python train.py --arch="wavenet" --model="sound classifier" --dataset="synthesized solo parts of chorales (CocoChorales)" --train_examples=39062 --gain_aug_db=10 --time_shift_ms=100 --n_mels=40 --hop_length=160 --input="log_mel" --spec_augment=true --win_length=400 --targets=["instrument"] --num_classes=13 --norm="batchnorm" --depths=[9] --kernel_size=3 --stem="single" --widths=[128] --loss="cross_entropy" --head_dropout=0.1 --init="trunc_normal_002" --residual_init="none" --optimizer="soap" --beta2=0.99 --lr=0.0037 --beta1=0.95 --shampoo_beta=0.99 --eps=1e-08 --precondition_frequency=25 --max_precond_dim=1024 --merge_dims=false --one_sided=false --adamw_lr_other_params=0.0022 --steps=8200 --batch_size=512 --epochs=107.5 --lr_schedule="cosine" --final_lr_fraction=0 --warmup_steps=820 --weight_decay=0.08 --adamw_weight_decay_other_params=0
Rows from block 2, named by matrix and row number. Rows with one number belong to one channel. Each number is 200 + 20 x the weight over its row's rms, rounded and kept within 0 to 999. All counts start at 0. After the name is the row's rms in percent of the matrix's.
# filt: filter width-3 conv, dilation 4 (model.blocks.2.filt.weight, 128x128x3), inputs 0-25, a 3 kernel for each
# gate: gate width-3 conv, dilation 4 (model.blocks.2.gate.weight, 128x128x3), inputs 0-25, a 3 kernel for each
# out: residual pointwise conv (model.blocks.2.out.weight, 128x128x1, transposed), outputs 0-63
filt.27,086,203,209,176,157,238,162,207,216,203,215,194,195,208,206,202,214,192,179,255,214,193,227,178,192,199,207,191,178,204,191,200,180,178,204,193,206,184,233,202,220,244,186,217,221,196,221,233,198,202,188,211,194,185,202,165,203,202,206,220,169,189,215,190,187,204,226,218,195,177,176,197,245,205,211,246,198,217,194
filt.28,092,207,189,217,219,143,231,184,184,220,165,227,216,189,189,225,215,171,226,200,203,184,159,212,173,224,189,192,189,198,194,194,196,221,193,205,208,198,226,180,188,222,183,204,178,179,219,182,181,188,186,199,163,192,189,197,179,189,212,207,222,181,189,215,207,235,210,209,228,183,173,208,170,199,207,206,198,189,203
filt.29,098,202,217,164,187,204,193,192,225,203,194,182,201,177,192,174,197,211,227,206,204,181,192,188,234,188,219,210,194,195,207,208,220,198,214,199,196,198,210,157,176,201,175,248,143,213,194,172,209,205,174,236,188,202,226,207,201,222,201,185,212,189,206,198,203,173,193,213,185,203,187,163,225,229,189,223,206,158,157
filt.30,109,184,215,177,212,179,188,190,214,217,184,218,164,204,217,193,188,220,203,182,228,174,173,214,214,180,192,237,193,202,201,176,217,230,171,214,229,207,200,192,181,174,234,225,209,185,181,206,187,193,225,159,208,209,139,180,237,197,173,200,189,187,220,208,220,228,190,199,166,213,193,221,183,196,231,164,202,203,203
filt.31,090,152,167,207,251,152,207,224,213,159,203,221,225,206,192,209,222,173,171,180,212,234,199,221,158,183,178,220,216,193,231,217,187,191,207,159,196,196,179,228,200,181,169,195,187,209,238,211,207,205,237,158,151,205,205,191,175,154,233,198,183,197,203,219,218,176,184,220,191,183,211,182,180,212,230,158,184,217,216
filt.32,079,217,186,202,180,232,168,204,200,211,176,217,225,217,219,208,191,221,195,188,196,195,184,189,158,191,178,203,192,214,209,207,220,177,209,179,216,187,224,185,243,173,199,200,217,194,196,185,193,240,190,219,166,209,167,206,160,210,188,232,202,236,199,211,205,223,194,190,224,157,215,205,231,187,198,188,202,214,195
filt.33,097,200,213,195,229,240,188,194,215,177,233,191,207,215,184,205,179,200,220,200,197,235,186,194,220,196,207,183,202,227,167,196,198,189,206,207,201,180,175,194,182,184,173,152,223,237,197,141,180,213,233,190,185,199,241,200,201,198,193,193,213,204,233,181,219,213,215,208,200,236,201,206,233,204,222,162,187,215,191
filt.34,083,190,210,171,190,224,199,200,197,229,210,214,189,201,222,208,206,245,216,208,237,185,196,222,217,191,217,209,197,193,189,171,165,188,195,221,239,170,147,201,200,213,180,212,205,192,161,235,204,201,203,224,188,176,163,181,198,170,198,192,219,217,219,196,197,224,200,189,214,203,244,200,222,190,216,260,192,224,183
filt.35,089,215,201,202,179,214,211,165,214,201,226,245,185,217,174,207,153,225,192,185,270,124,200,218,173,183,209,211,191,218,162,200,197,199,234,207,181,209,203,196,183,184,233,224,181,187,186,195,179,211,177,190,196,186,177,220,226,223,204,189,225,221,158,206,200,194,182,211,195,175,204,186,204,198,184,176,226,209,186
filt.36,110,231,184,177,227,179,206,215,213,195,203,193,201,215,199,182,196,181,203,218,205,224,191,202,206,212,192,174,191,210,209,171,213,213,216,207,182,144,256,193,195,179,195,234,175,175,227,202,200,189,217,212,217,180,199,223,188,210,192,207,206,201,210,196,213,200,199,194,234,194,199,200,207,184,216,231,206,192,216
filt.37,104,176,180,258,184,184,246,178,198,230,162,208,204,175,199,216,184,196,226,206,223,164,206,212,196,196,227,154,167,225,203,208,194,208,207,225,184,188,228,179,190,204,213,188,169,214,184,186,236,213,194,206,187,181,193,219,187,202,219,211,187,211,215,191,198,227,206,227,204,154,205,211,186,181,178,202,217,215,204
filt.38,103,218,170,197,196,167,225,208,169,191,220,215,220,168,201,235,190,204,170,175,208,211,189,229,183,180,215,206,230,172,179,197,179,193,199,181,201,195,206,191,210,171,180,215,159,199,223,199,215,182,211,202,179,221,200,188,224,200,209,174,201,194,208,202,189,211,173,184,189,236,215,210,186,180,228,204,216,177,215
filt.39,083,215,201,178,192,206,167,197,178,182,209,221,203,194,216,217,210,230,184,206,185,210,234,195,205,222,181,224,179,188,167,205,197,180,199,199,221,174,202,193,193,192,217,187,187,200,195,199,209,213,187,185,173,228,186,149,188,215,189,174,210,226,184,156,182,167,191,197,194,194,173,200,198,202,227,185,182,209,197
filt.40,105,225,203,196,222,187,170,217,220,187,221,189,202,256,200,203,236,237,154,209,201,184,203,179,198,198,201,163,194,200,192,207,204,170,166,242,234,185,219,212,218,188,200,172,176,247,208,205,200,191,203,223,202,174,219,218,208,219,183,188,230,206,184,166,175,196,191,197,177,241,173,193,227,170,214,208,151,234,179
filt.41,097,187,211,194,209,227,192,211,208,191,217,187,196,216,186,246,179,214,201,227,185,182,243,202,185,199,237,202,215,198,196,217,205,200,207,194,168,208,164,241,229,184,193,242,194,200,200,183,187,220,175,222,212,180,192,176,214,183,216,187,190,195,195,162,166,188,222,241,204,166,205,210,196,185,183,233,220,209,208
filt.42,090,173,196,186,220,200,172,227,224,182,204,172,215,202,241,182,167,197,221,197,191,188,209,201,221,174,230,202,178,202,228,214,183,172,141,184,187,213,210,202,214,207,209,195,212,198,214,211,179,214,218,187,228,211,191,188,205,202,178,177,195,207,163,197,179,217,199,201,187,166,223,216,212,225,180,197,196,196,233
filt.43,117,221,215,202,223,204,181,203,205,212,184,216,191,158,205,241,232,221,163,195,209,224,214,220,199,183,221,188,248,195,156,211,201,192,187,176,233,163,164,249,170,198,208,181,200,206,172,223,173,195,171,242,190,210,193,198,218,181,198,203,205,213,184,206,181,207,210,186,215,222,200,182,223,188,178,198,190,194,222
filt.44,104,150,237,225,206,205,207,173,179,233,200,224,195,194,224,191,194,222,190,220,192,207,191,176,209,212,212,195,194,224,200,192,211,207,174,215,210,234,156,208,185,200,223,190,175,191,155,247,200,217,199,195,204,200,209,188,213,177,203,182,221,202,198,183,193,192,162,195,162,237,194,200,210,216,170,186,220,223,163
filt.45,109,184,212,193,166,174,267,201,164,215,221,197,170,202,189,230,188,199,232,203,234,191,206,193,194,227,171,208,212,189,179,178,186,209,218,219,179,191,224,194,225,187,186,206,218,174,204,191,176,207,197,185,214,195,195,166,234,205,215,202,173,237,205,173,183,187,186,205,204,213,248,185,170,221,166,220,195,179,219
filt.46,092,196,214,203,192,199,212,186,223,228,214,184,198,201,193,167,219,181,178,234,236,200,167,250,178,203,206,197,207,174,183,213,192,196,214,223,144,164,229,227,211,251,183,174,183,235,231,252,170,188,214,225,192,178,199,226,207,200,176,215,207,198,191,231,220,219,183,241,211,204,212,206,213,205,197,225,214,177,177
filt.47,117,189,220,212,176,228,195,207,186,209,197,209,177,175,210,215,190,220,180,182,213,197,189,235,201,228,191,193,192,187,211,218,215,183,166,246,194,223,198,236,211,181,181,219,177,184,186,243,212,214,214,177,195,223,180,206,224,171,215,211,173,211,178,200,224,223,178,190,200,230,208,211,179,216,196,184,206,195,211
filt.48,094,184,208,208,216,206,193,179,210,208,182,208,202,200,190,196,230,213,207,182,221,195,205,190,187,190,215,199,236,191,189,203,232,218,208,240,177,172,217,206,173,221,202,220,190,225,201,238,208,184,210,199,190,201,196,234,198,172,203,236,210,213,190,204,230,192,200,172,165,198,202,197,200,224,204,194,199,189,225
filt.49,094,185,167,217,200,184,187,214,170,214,205,184,222,180,197,228,231,202,201,188,173,233,186,224,199,196,228,209,231,177,178,209,206,186,213,174,227,186,196,186,195,222,199,197,224,206,178,220,226,183,155,210,185,191,210,193,212,216,201,205,206,226,194,205,176,221,200,173,202,222,224,169,221,183,209,214,208,212,211
filt.76,105,171,225,215,198,250,151,208,209,220,197,226,163,192,209,185,227,166,179,210,192,176,219,205,161,214,222,195,211,201,193,206,225,195,218,232,182,177,201,217,181,234,213,212,236,168,202,243,183,196,213,207,188,218,171,213,187,203,168,229,185,175,227,203,157,173,207,196,250,189,206,189,198,210,168,202,200,170,249
filt.77,093,209,186,205,201,190,176,174,210,215,223,202,213,173,216,227,197,250,152,213,200,183,207,194,218,220,204,186,167,155,217,223,177,188,180,195,174,239,176,153,175,170,221,201,221,188,194,198,233,152,182,227,211,188,200,210,214,204,236,184,207,199,196,214,186,192,243,191,154,196,165,215,196,197,219,183,194,217,163
filt.78,114,191,202,230,202,169,218,195,213,211,193,194,215,208,206,198,224,152,243,222,186,202,226,155,170,198,207,211,200,218,221,186,218,207,178,198,221,197,205,178,187,187,195,200,220,185,188,175,186,207,234,163,236,173,200,175,184,187,204,206,191,224,208,172,232,220,159,183,186,205,205,220,215,198,185,176,203,189,214
filt.79,094,187,209,200,177,170,228,211,177,202,162,217,196,192,205,237,165,241,196,183,189,225,220,213,237,203,170,197,177,234,214,170,241,225,217,193,201,196,194,197,243,198,193,227,190,201,193,194,210,221,206,190,177,243,178,209,199,193,193,214,223,226,207,183,209,193,190,188,187,221,202,191,206,219,213,186,244,218,190
filt.80,111,191,213,209,195,188,181,184,188,214,209,212,191,212,205,187,216,236,184,207,230,199,220,208,171,162,181,250,181,217,203,202,198,207,190,199,239,165,210,228,192,204,206,209,180,223,226,186,213,217,181,201,162,234,227,165,191,208,197,216,186,227,187,217,219,195,214,189,196,225,194,205,206,166,184,218,202,164,220
filt.81,094,196,191,207,197,200,181,202,236,171,186,156,225,180,195,186,210,181,175,181,165,225,203,204,207,193,228,224,215,191,188,201,198,217,187,181,184,189,183,201,183,225,201,175,220,214,217,208,182,190,217,203,198,237,202,173,177,179,234,223,157,192,223,220,225,192,201,205,214,183,192,218,242,184,217,183,200,201,215
filt.82,097,174,193,209,211,227,178,207,192,205,229,198,193,180,207,236,218,213,174,210,190,236,191,191,224,213,198,194,202,206,192,194,205,201,207,176,188,207,191,207,182,207,221,198,203,165,139,247,208,188,207,191,212,208,187,213,211,178,190,202,175,153,168,208,218,202,214,179,202,196,193,210,223,214,217,168,201,164,175
gate.27,095,216,195,198,238,179,183,234,199,180,222,215,179,202,155,192,228,188,192,226,179,164,209,186,215,186,193,197,230,211,180,207,180,207,211,226,189,174,213,213,171,219,206,202,201,199,197,194,184,191,192,213,221,194,200,200,180,222,187,208,223,184,228,199,171,189,220,210,199,175,196,195,225,210,203,205,208,186,209
gate.28,103,219,200,195,184,174,218,201,206,180,193,176,176,193,198,264,170,198,232,182,188,209,222,183,206,202,185,192,205,188,214,234,193,195,199,181,187,201,211,172,188,193,222,229,208,193,208,213,229,216,198,184,202,169,229,190,239,226,184,234,208,206,189,201,171,192,196,188,197,171,197,233,210,212,189,176,167,224,203
gate.29,102,223,200,160,215,172,164,193,208,189,195,212,217,236,208,195,226,220,201,175,193,251,209,176,220,215,196,192,253,160,208,247,211,208,199,149,197,180,188,170,226,178,168,199,164,216,236,172,197,175,209,224,225,163,175,189,188,182,187,214,191,186,179,183,212,185,207,192,200,195,193,199,188,199,221,202,185,205,181
gate.30,097,226,205,197,220,173,214,235,192,196,201,193,192,236,179,217,194,234,161,164,207,209,201,204,206,172,192,220,217,183,195,229,185,191,169,198,210,206,168,237,242,211,177,197,226,185,209,210,199,201,200,175,158,197,199,225,221,189,209,202,190,192,211,218,240,227,183,205,223,197,160,216,180,195,195,199,181,210,225
gate.31,093,209,196,175,206,199,186,211,215,214,233,196,210,205,176,203,179,184,230,182,212,210,216,203,201,194,207,176,218,196,182,192,197,181,194,204,205,174,191,168,164,225,202,222,177,197,212,184,191,210,183,170,201,205,213,201,195,192,198,207,209,188,217,175,190,161,189,208,188,184,168,185,242,195,213,183,208,210,208
gate.32,082,196,220,214,220,208,196,196,224,211,154,196,225,235,231,182,182,218,187,205,187,206,221,205,192,220,217,202,206,188,206,195,201,204,185,205,179,204,174,229,165,199,156,230,186,177,215,202,168,168,227,218,236,168,234,227,174,201,200,195,194,179,194,213,180,180,203,194,210,180,181,162,237,174,179,213,214,184,239
gate.33,107,192,208,200,205,185,225,161,212,219,206,176,237,205,188,190,213,172,209,188,176,234,167,165,223,204,201,222,164,204,186,183,212,200,195,185,185,181,222,186,200,221,187,217,187,180,179,195,202,210,219,190,244,180,183,168,180,193,205,209,193,193,187,226,196,196,203,222,229,182,210,235,167,216,199,182,190,170,196
gate.34,090,222,196,215,234,191,193,195,216,182,178,168,207,191,214,171,201,189,176,221,178,219,183,188,215,169,199,201,205,204,197,164,174,189,184,222,203,205,198,234,159,180,184,196,231,152,212,212,202,214,205,189,213,189,203,192,179,174,193,206,183,178,165,188,190,228,200,203,164,174,195,193,218,169,199,225,142,200,233
gate.35,086,217,224,171,197,179,223,206,146,189,225,222,187,225,205,219,168,195,188,178,207,188,177,228,206,160,198,219,201,181,190,198,191,186,192,178,214,183,183,217,221,203,204,237,135,206,226,179,199,190,190,184,218,180,247,210,214,217,184,177,207,192,209,189,175,228,212,229,177,178,171,217,186,184,195,180,175,200,231
gate.36,106,209,207,200,166,228,204,178,225,177,203,176,200,171,206,191,168,241,189,247,179,183,182,208,230,198,191,206,227,184,192,188,220,184,211,162,209,218,209,158,192,221,180,227,179,195,211,203,205,209,202,190,201,183,198,174,207,205,222,217,212,197,196,193,224,193,204,203,190,195,213,216,205,217,206,160,201,170,176
gate.37,101,220,207,197,233,194,196,193,214,182,225,202,177,234,194,177,185,210,182,215,188,232,161,212,232,199,213,213,182,168,220,205,217,195,201,169,205,218,167,225,171,205,199,196,183,198,203,227,233,188,235,173,228,190,213,213,222,196,182,205,205,203,185,204,192,189,221,171,213,201,243,185,203,208,210,194,222,202,206
gate.38,120,224,207,200,214,155,225,213,220,174,216,172,219,223,199,204,184,210,225,212,196,228,167,184,223,149,194,230,206,198,191,201,208,230,203,193,193,216,216,187,210,198,195,194,166,222,223,164,237,226,201,182,206,145,238,198,210,212,207,178,226,175,206,207,229,211,173,184,157,221,177,211,204,194,223,168,207,184,201
gate.39,097,196,208,192,231,183,170,180,179,198,217,159,221,241,199,217,208,205,203,211,201,197,148,236,209,174,193,208,209,163,201,233,174,189,184,201,210,176,179,198,193,233,210,181,225,182,196,196,174,216,214,190,204,184,203,181,256,178,178,195,203,225,208,188,186,181,197,186,204,205,214,238,195,197,177,204,193,183,212
gate.40,098,203,196,253,198,166,219,191,165,197,188,238,158,176,196,213,219,224,197,188,167,223,187,166,222,224,203,222,223,210,191,194,218,195,200,175,211,176,193,189,187,196,212,197,219,193,180,177,216,230,204,176,218,191,187,194,195,233,177,225,220,213,213,200,216,186,188,183,204,206,206,190,205,188,202,188,161,149,201
gate.41,095,175,212,200,211,220,174,193,213,220,200,204,200,213,226,207,189,201,197,198,180,203,184,192,229,196,193,192,213,187,163,194,203,197,201,204,194,219,169,234,183,227,209,204,234,159,206,217,168,180,218,172,215,182,224,209,190,209,187,182,222,224,192,195,171,180,213,211,181,197,227,160,208,202,170,184,190,211,197
gate.42,092,224,204,177,209,186,190,169,194,169,185,192,237,231,197,225,184,169,241,205,188,204,211,165,219,224,194,189,192,196,224,204,204,223,208,164,172,220,232,200,191,228,182,223,164,231,233,174,171,198,191,188,222,176,203,174,184,190,186,201,192,181,192,227,187,197,184,175,189,163,197,218,207,196,204,230,227,195,180
gate.43,118,228,192,185,222,215,173,206,195,168,212,168,234,200,197,229,223,196,212,212,157,214,187,207,177,184,171,217,206,161,237,220,187,182,217,202,185,199,203,216,185,201,180,169,224,191,205,226,181,172,187,211,177,198,217,209,189,191,186,166,216,204,191,182,166,201,207,179,197,205,207,200,209,205,203,224,153,204,168
gate.44,100,227,165,217,237,162,262,187,156,207,170,227,240,190,204,210,221,159,204,186,241,193,191,231,189,184,191,220,213,194,184,201,184,175,183,190,212,199,208,176,210,195,218,204,173,171,235,198,215,221,176,194,179,198,206,218,207,187,209,208,196,237,170,221,224,219,179,179,187,213,182,219,203,170,200,228,196,176,216
gate.45,100,184,187,205,219,216,172,176,177,196,201,234,224,184,209,227,178,210,213,202,195,217,190,194,215,241,185,179,222,205,194,199,160,199,198,169,231,181,198,187,201,193,196,214,157,222,191,181,221,150,205,214,187,235,208,207,204,186,215,218,216,188,189,233,221,167,201,208,172,190,238,187,221,217,192,204,208,186,212
gate.46,091,208,218,197,229,217,182,205,197,168,242,201,182,200,221,177,222,210,180,196,178,203,212,175,199,203,188,181,208,195,201,218,215,220,207,223,167,179,194,232,163,193,225,196,162,213,208,199,198,206,225,213,247,179,191,217,199,188,202,209,203,210,262,225,180,174,218,210,179,195,227,185,219,198,215,216,185,189,162
gate.47,110,223,183,178,182,231,200,195,218,206,176,228,172,190,191,209,158,192,226,214,175,193,227,163,207,222,179,190,193,200,192,192,224,190,236,228,204,217,214,158,197,225,195,186,180,176,219,192,196,208,216,189,215,190,219,239,167,215,195,176,203,213,234,197,218,201,178,216,223,169,185,235,158,164,216,234,199,206,168
gate.48,100,213,198,241,179,181,232,206,185,178,203,210,178,219,180,196,172,200,213,204,207,202,233,217,174,206,186,209,197,197,202,197,202,216,172,193,213,209,209,158,182,166,214,182,180,227,226,162,210,198,189,194,189,213,184,199,201,217,213,191,212,179,203,221,203,208,157,207,202,174,192,198,213,165,229,206,211,182,195
gate.49,105,228,171,183,240,203,190,224,199,163,215,187,182,221,193,189,174,177,200,235,174,143,189,186,196,196,186,231,174,173,231,232,207,180,197,181,147,190,190,195,192,227,225,191,194,198,194,178,215,159,189,169,186,195,196,193,185,213,209,168,192,188,199,234,157,200,201,185,190,199,193,212,218,198,171,221,197,174,188
gate.76,112,195,214,184,207,192,192,217,214,170,204,223,198,233,177,195,194,189,190,199,202,206,201,239,219,175,197,218,207,252,196,202,210,199,208,200,206,146,182,241,186,175,200,191,205,229,198,221,167,189,222,199,192,170,212,245,164,185,188,198,218,167,153,194,176,225,186,193,198,229,213,181,214,236,172,186,198,163,206
gate.77,101,230,178,212,198,178,228,207,176,197,193,220,222,205,190,195,174,220,191,168,204,194,150,196,201,174,213,219,219,175,190,203,182,205,165,187,196,185,197,229,188,194,194,200,192,222,221,198,192,177,205,186,200,234,229,171,179,201,177,217,208,195,186,221,211,203,185,192,213,214,189,189,207,189,233,166,215,172,194
gate.78,112,210,236,184,233,180,184,207,214,193,175,186,188,192,199,187,221,206,179,212,202,243,178,194,196,192,193,214,231,166,201,210,166,204,183,224,214,187,177,196,186,196,143,180,195,209,186,190,175,183,184,212,201,191,213,186,194,184,198,196,179,192,176,194,211,171,228,195,190,216,190,224,189,180,162,180,181,189,199
gate.79,096,226,175,186,185,214,170,185,206,225,225,149,199,161,210,209,206,177,182,189,175,210,214,230,194,174,201,187,187,176,186,199,146,213,212,188,208,207,195,193,198,231,215,223,244,134,198,181,214,184,225,217,201,193,217,215,195,210,238,192,201,211,202,180,171,176,232,202,200,160,225,193,196,205,187,200,200,220,170
gate.80,109,200,182,213,163,219,206,224,185,215,177,226,182,217,182,213,140,242,176,208,219,181,212,202,228,171,210,203,215,182,216,224,206,206,184,173,236,228,160,211,208,174,220,203,196,185,188,209,235,220,177,190,161,234,231,192,206,191,196,208,198,202,185,224,182,207,232,222,182,210,146,218,213,190,223,186,187,197,195
gate.81,093,182,190,198,205,180,200,189,206,194,185,195,193,175,207,186,207,192,167,170,214,214,185,205,191,206,186,229,177,187,185,215,209,205,221,187,208,215,185,156,215,201,168,225,191,181,214,188,179,208,158,161,222,206,223,190,167,220,215,195,190,209,202,217,207,205,169,229,198,173,200,179,189,200,221,190,206,208,189
gate.82,104,196,199,218,166,196,206,214,195,221,194,210,201,191,189,204,156,214,230,217,191,208,186,187,221,202,180,216,197,198,206,182,205,173,183,173,222,213,191,188,214,193,223,230,172,192,203,232,167,217,164,222,177,220,159,194,211,182,207,207,212,204,153,234,204,190,196,216,175,186,193,211,188,201,166,195,199,209,209
out.27,101,185,182,232,201,194,208,197,209,190,206,193,229,168,241,204,180,220,202,188,234,209,192,162,185,199,230,186,190,193,187,193,184,236,217,192,197,214,162,230,186,216,176,219,189,203,183,183,213,241,193,199,209,202,244,181,217,217,207,189,175,188,187,226,177
out.28,111,200,223,177,188,210,214,202,185,202,216,214,150,183,184,208,205,196,185,205,203,173,200,177,203,189,177,223,198,187,192,192,215,254,220,180,240,165,252,191,201,187,169,226,133,223,195,226,204,195,197,188,197,190,189,183,221,216,187,182,176,234,231,174,235
out.29,104,193,228,176,236,191,221,202,212,190,201,188,173,195,208,202,202,237,216,197,224,184,172,173,233,201,184,228,189,186,181,165,227,221,236,162,233,197,190,176,157,199,195,185,215,210,189,184,209,191,218,212,154,203,224,182,208,230,209,228,237,213,210,179,199
out.30,094,201,202,197,212,211,221,170,176,176,199,238,216,183,201,195,183,223,215,195,197,189,208,217,253,193,212,181,183,229,194,225,200,225,201,203,155,188,205,215,183,183,190,177,208,209,227,170,203,172,224,207,170,208,189,194,191,197,218,223,175,211,216,157,230
out.31,098,226,233,197,210,196,183,167,193,186,210,228,219,231,195,221,199,189,191,210,180,202,226,236,224,163,198,214,178,219,206,229,181,180,212,195,203,217,176,175,184,200,212,203,181,202,199,229,214,176,225,173,222,196,238,243,209,174,191,208,234,187,243,195,209
out.32,087,199,181,193,179,176,204,192,224,157,200,223,220,209,198,195,203,182,196,197,221,183,181,207,204,212,179,215,178,213,180,194,186,215,193,223,199,219,198,231,177,199,246,214,241,202,198,138,210,165,197,193,175,155,195,177,232,190,173,227,227,205,172,196,193
out.33,096,179,210,195,199,185,179,207,216,180,207,201,187,201,153,217,218,194,207,220,180,227,198,183,222,217,205,195,206,199,241,229,168,227,162,233,204,230,191,233,158,196,184,249,208,242,189,165,214,234,201,207,168,192,198,199,172,186,210,189,223,195,182,210,209
out.34,105,188,199,203,156,187,207,187,181,171,176,181,219,213,216,173,194,189,226,241,195,177,205,191,203,193,193,178,189,190,216,153,211,208,185,206,220,230,173,182,220,193,174,195,225,223,218,187,173,181,170,185,162,205,175,215,211,194,221,211,206,220,206,182,200
out.35,090,201,194,186,208,177,241,228,209,192,180,188,228,215,186,199,195,204,244,202,163,234,211,227,192,215,222,201,165,209,185,187,178,201,191,175,172,215,271,217,188,237,201,233,199,217,194,218,214,211,203,193,214,214,168,199,199,190,216,198,183,200,178,227,200
out.36,100,191,206,153,188,213,228,189,201,200,181,199,209,169,220,185,223,186,178,196,194,181,187,207,218,231,192,205,198,218,182,212,221,189,191,232,178,187,210,187,209,232,195,153,204,228,210,212,215,194,198,229,220,184,191,203,202,190,184,163,200,207,217,197,195
out.37,106,197,144,207,189,235,218,186,198,216,230,215,197,195,212,224,209,184,221,180,176,177,196,176,208,198,173,194,186,208,193,208,195,222,213,203,220,202,219,206,223,177,209,221,206,191,188,245,194,209,168,198,222,172,229,171,215,220,199,214,197,205,213,189,230
out.38,109,208,230,233,161,231,207,215,214,188,191,202,192,214,191,218,231,197,214,191,206,191,195,176,220,224,159,185,200,182,192,213,224,168,203,170,230,179,164,218,211,191,149,196,202,204,161,183,194,190,212,207,195,192,203,180,195,188,205,191,227,175,221,207,182
out.39,095,198,199,198,200,150,211,209,202,239,182,185,237,235,213,215,189,180,205,187,217,199,188,217,198,180,221,203,237,217,165,213,185,184,184,204,163,179,211,165,180,191,166,228,189,213,162,196,179,198,187,198,174,147,205,200,181,166,224,233,175,194,177,234,230
out.40,101,199,204,195,193,206,216,205,194,177,207,214,179,195,235,241,222,204,189,146,191,197,187,148,234,191,205,198,191,211,212,224,202,168,203,244,187,173,206,231,220,177,190,198,204,185,174,220,208,195,211,180,191,200,201,219,198,152,205,167,174,217,205,203,193
out.41,099,175,187,230,224,200,203,235,185,164,206,169,199,236,207,207,199,191,212,198,208,217,198,206,195,186,198,179,208,215,193,205,200,225,198,187,205,222,200,174,173,177,192,225,226,201,190,192,206,197,211,192,239,177,177,173,212,197,235,166,199,189,186,190,229
out.42,095,197,158,220,209,153,167,222,203,192,212,227,178,193,198,222,216,203,216,165,194,176,213,203,231,228,206,209,206,223,189,206,197,163,234,192,220,186,191,170,191,199,181,215,180,200,200,181,216,206,203,237,156,211,201,202,189,194,220,215,205,196,210,229,205
out.43,108,179,224,202,187,221,235,181,187,180,227,220,198,194,185,223,229,154,201,203,179,209,222,151,207,211,182,163,213,164,178,177,208,199,210,220,188,229,212,206,224,187,209,158,206,209,225,174,191,231,182,209,203,194,220,229,193,203,204,192,219,230,192,161,217
out.44,094,249,192,195,195,202,191,206,237,205,228,180,177,218,161,218,186,194,229,219,179,184,197,203,213,232,212,225,224,194,200,226,189,173,203,216,231,192,216,184,248,180,209,236,192,200,180,206,190,202,205,192,185,196,182,180,200,218,211,241,190,189,205,219,246
out.45,092,200,195,192,211,207,187,204,236,183,178,162,195,200,204,204,215,182,190,212,198,183,190,209,210,186,192,223,150,191,184,194,206,191,206,176,221,206,215,178,237,240,183,204,187,150,183,152,195,178,184,220,216,201,152,211,216,196,209,194,221,200,211,213,233
out.46,098,178,198,205,177,191,174,203,232,162,185,232,215,170,197,201,189,245,177,193,192,203,180,173,180,226,195,193,188,209,211,204,203,203,210,220,184,178,208,196,189,240,165,228,202,224,196,223,198,202,198,216,228,246,189,189,186,207,227,177,217,205,139,192,184
out.47,104,180,209,206,210,208,233,180,207,175,204,230,178,189,185,213,225,203,226,218,207,187,196,171,203,219,188,197,194,197,242,192,212,167,198,171,213,196,198,188,214,214,169,234,215,234,198,203,232,162,245,185,173,203,166,213,171,211,220,202,230,224,181,205,191
out.48,095,234,204,206,178,182,177,150,208,207,208,196,215,211,209,215,219,209,181,198,217,185,205,231,178,169,180,189,204,203,214,196,204,204,193,201,170,170,187,178,222,236,203,190,180,233,237,249,187,220,194,220,223,171,194,215,208,205,199,181,178,181,198,186,228
out.49,100,201,217,226,169,248,217,181,200,179,214,205,198,204,192,202,195,184,216,245,199,167,206,177,216,203,150,193,217,213,215,152,234,202,214,212,194,207,154,165,200,206,196,214,190,184,190,178,210,216,225,190,192,204,226,194,199,195,189,188,202,203,232,199,202
out.76,109,200,232,196,187,217,214,230,235,185,201,192,217,211,173,222,228,225,193,196,240,207,211,174,167,209,202,207,187,213,217,208,196,213,191,219,185,222,188,202,207,196,186,239,196,209,186,208,177,186,212,207,189,205,219,196,181,214,182,174,209,201,202,163,199
out.77,096,174,228,182,202,213,175,178,156,170,203,222,180,190,186,214,202,211,189,212,208,187,182,207,214,231,199,203,197,219,206,212,219,151,259,208,223,180,208,202,189,143,211,209,180,194,207,235,183,198,206,182,198,190,200,191,203,193,200,202,179,185,196,200,220
out.78,108,231,168,183,210,172,211,177,208,204,218,185,201,241,169,198,215,219,164,217,222,240,196,196,215,185,189,196,169,197,233,168,202,195,191,198,179,202,191,195,198,186,183,239,190,167,206,202,203,205,190,211,193,242,197,171,177,211,207,212,204,195,191,220,216
out.79,097,190,225,176,239,195,196,202,232,223,206,183,191,206,161,210,209,226,214,230,211,213,215,200,205,167,218,205,241,220,199,206,170,213,197,177,205,192,232,193,219,209,224,216,183,194,210,208,148,218,213,183,179,249,203,241,193,178,188,180,234,178,173,223,236
out.80,105,225,180,216,201,230,224,207,190,188,175,180,179,163,215,210,160,207,198,204,235,203,173,187,228,202,229,215,248,207,205,194,159,164,190,167,185,215,161,191,210,196,236,219,195,195,203,174,185,223,171,227,215,191,203,206,190,205,209,167,187,166,202,239,225
out.81,096,204,223,206,165,181,232,197,194,184,180,174,198,209,234,193,200,184,192,218,204,181,206,219,174,190,205,171,249,204,207,205,197,210,166,188,203,242,145,194,180,235,196,197,183,195,198,201,198,245,185,172,209,223,195,165,204,194,165,206,189,216,212,154,208
out.82,100,221,169,219,182,198,213,215,204,199,188,234,239,172,190,228,265,203,194,209,203,234,170,224,158,179,208,199,191,215,190,177,231,185,226,192,191,185,198,185,207,196,196,180,188,225,234,203,184,208,214,201,173,183,222,175,232,234,202,191,172,166,195,181,177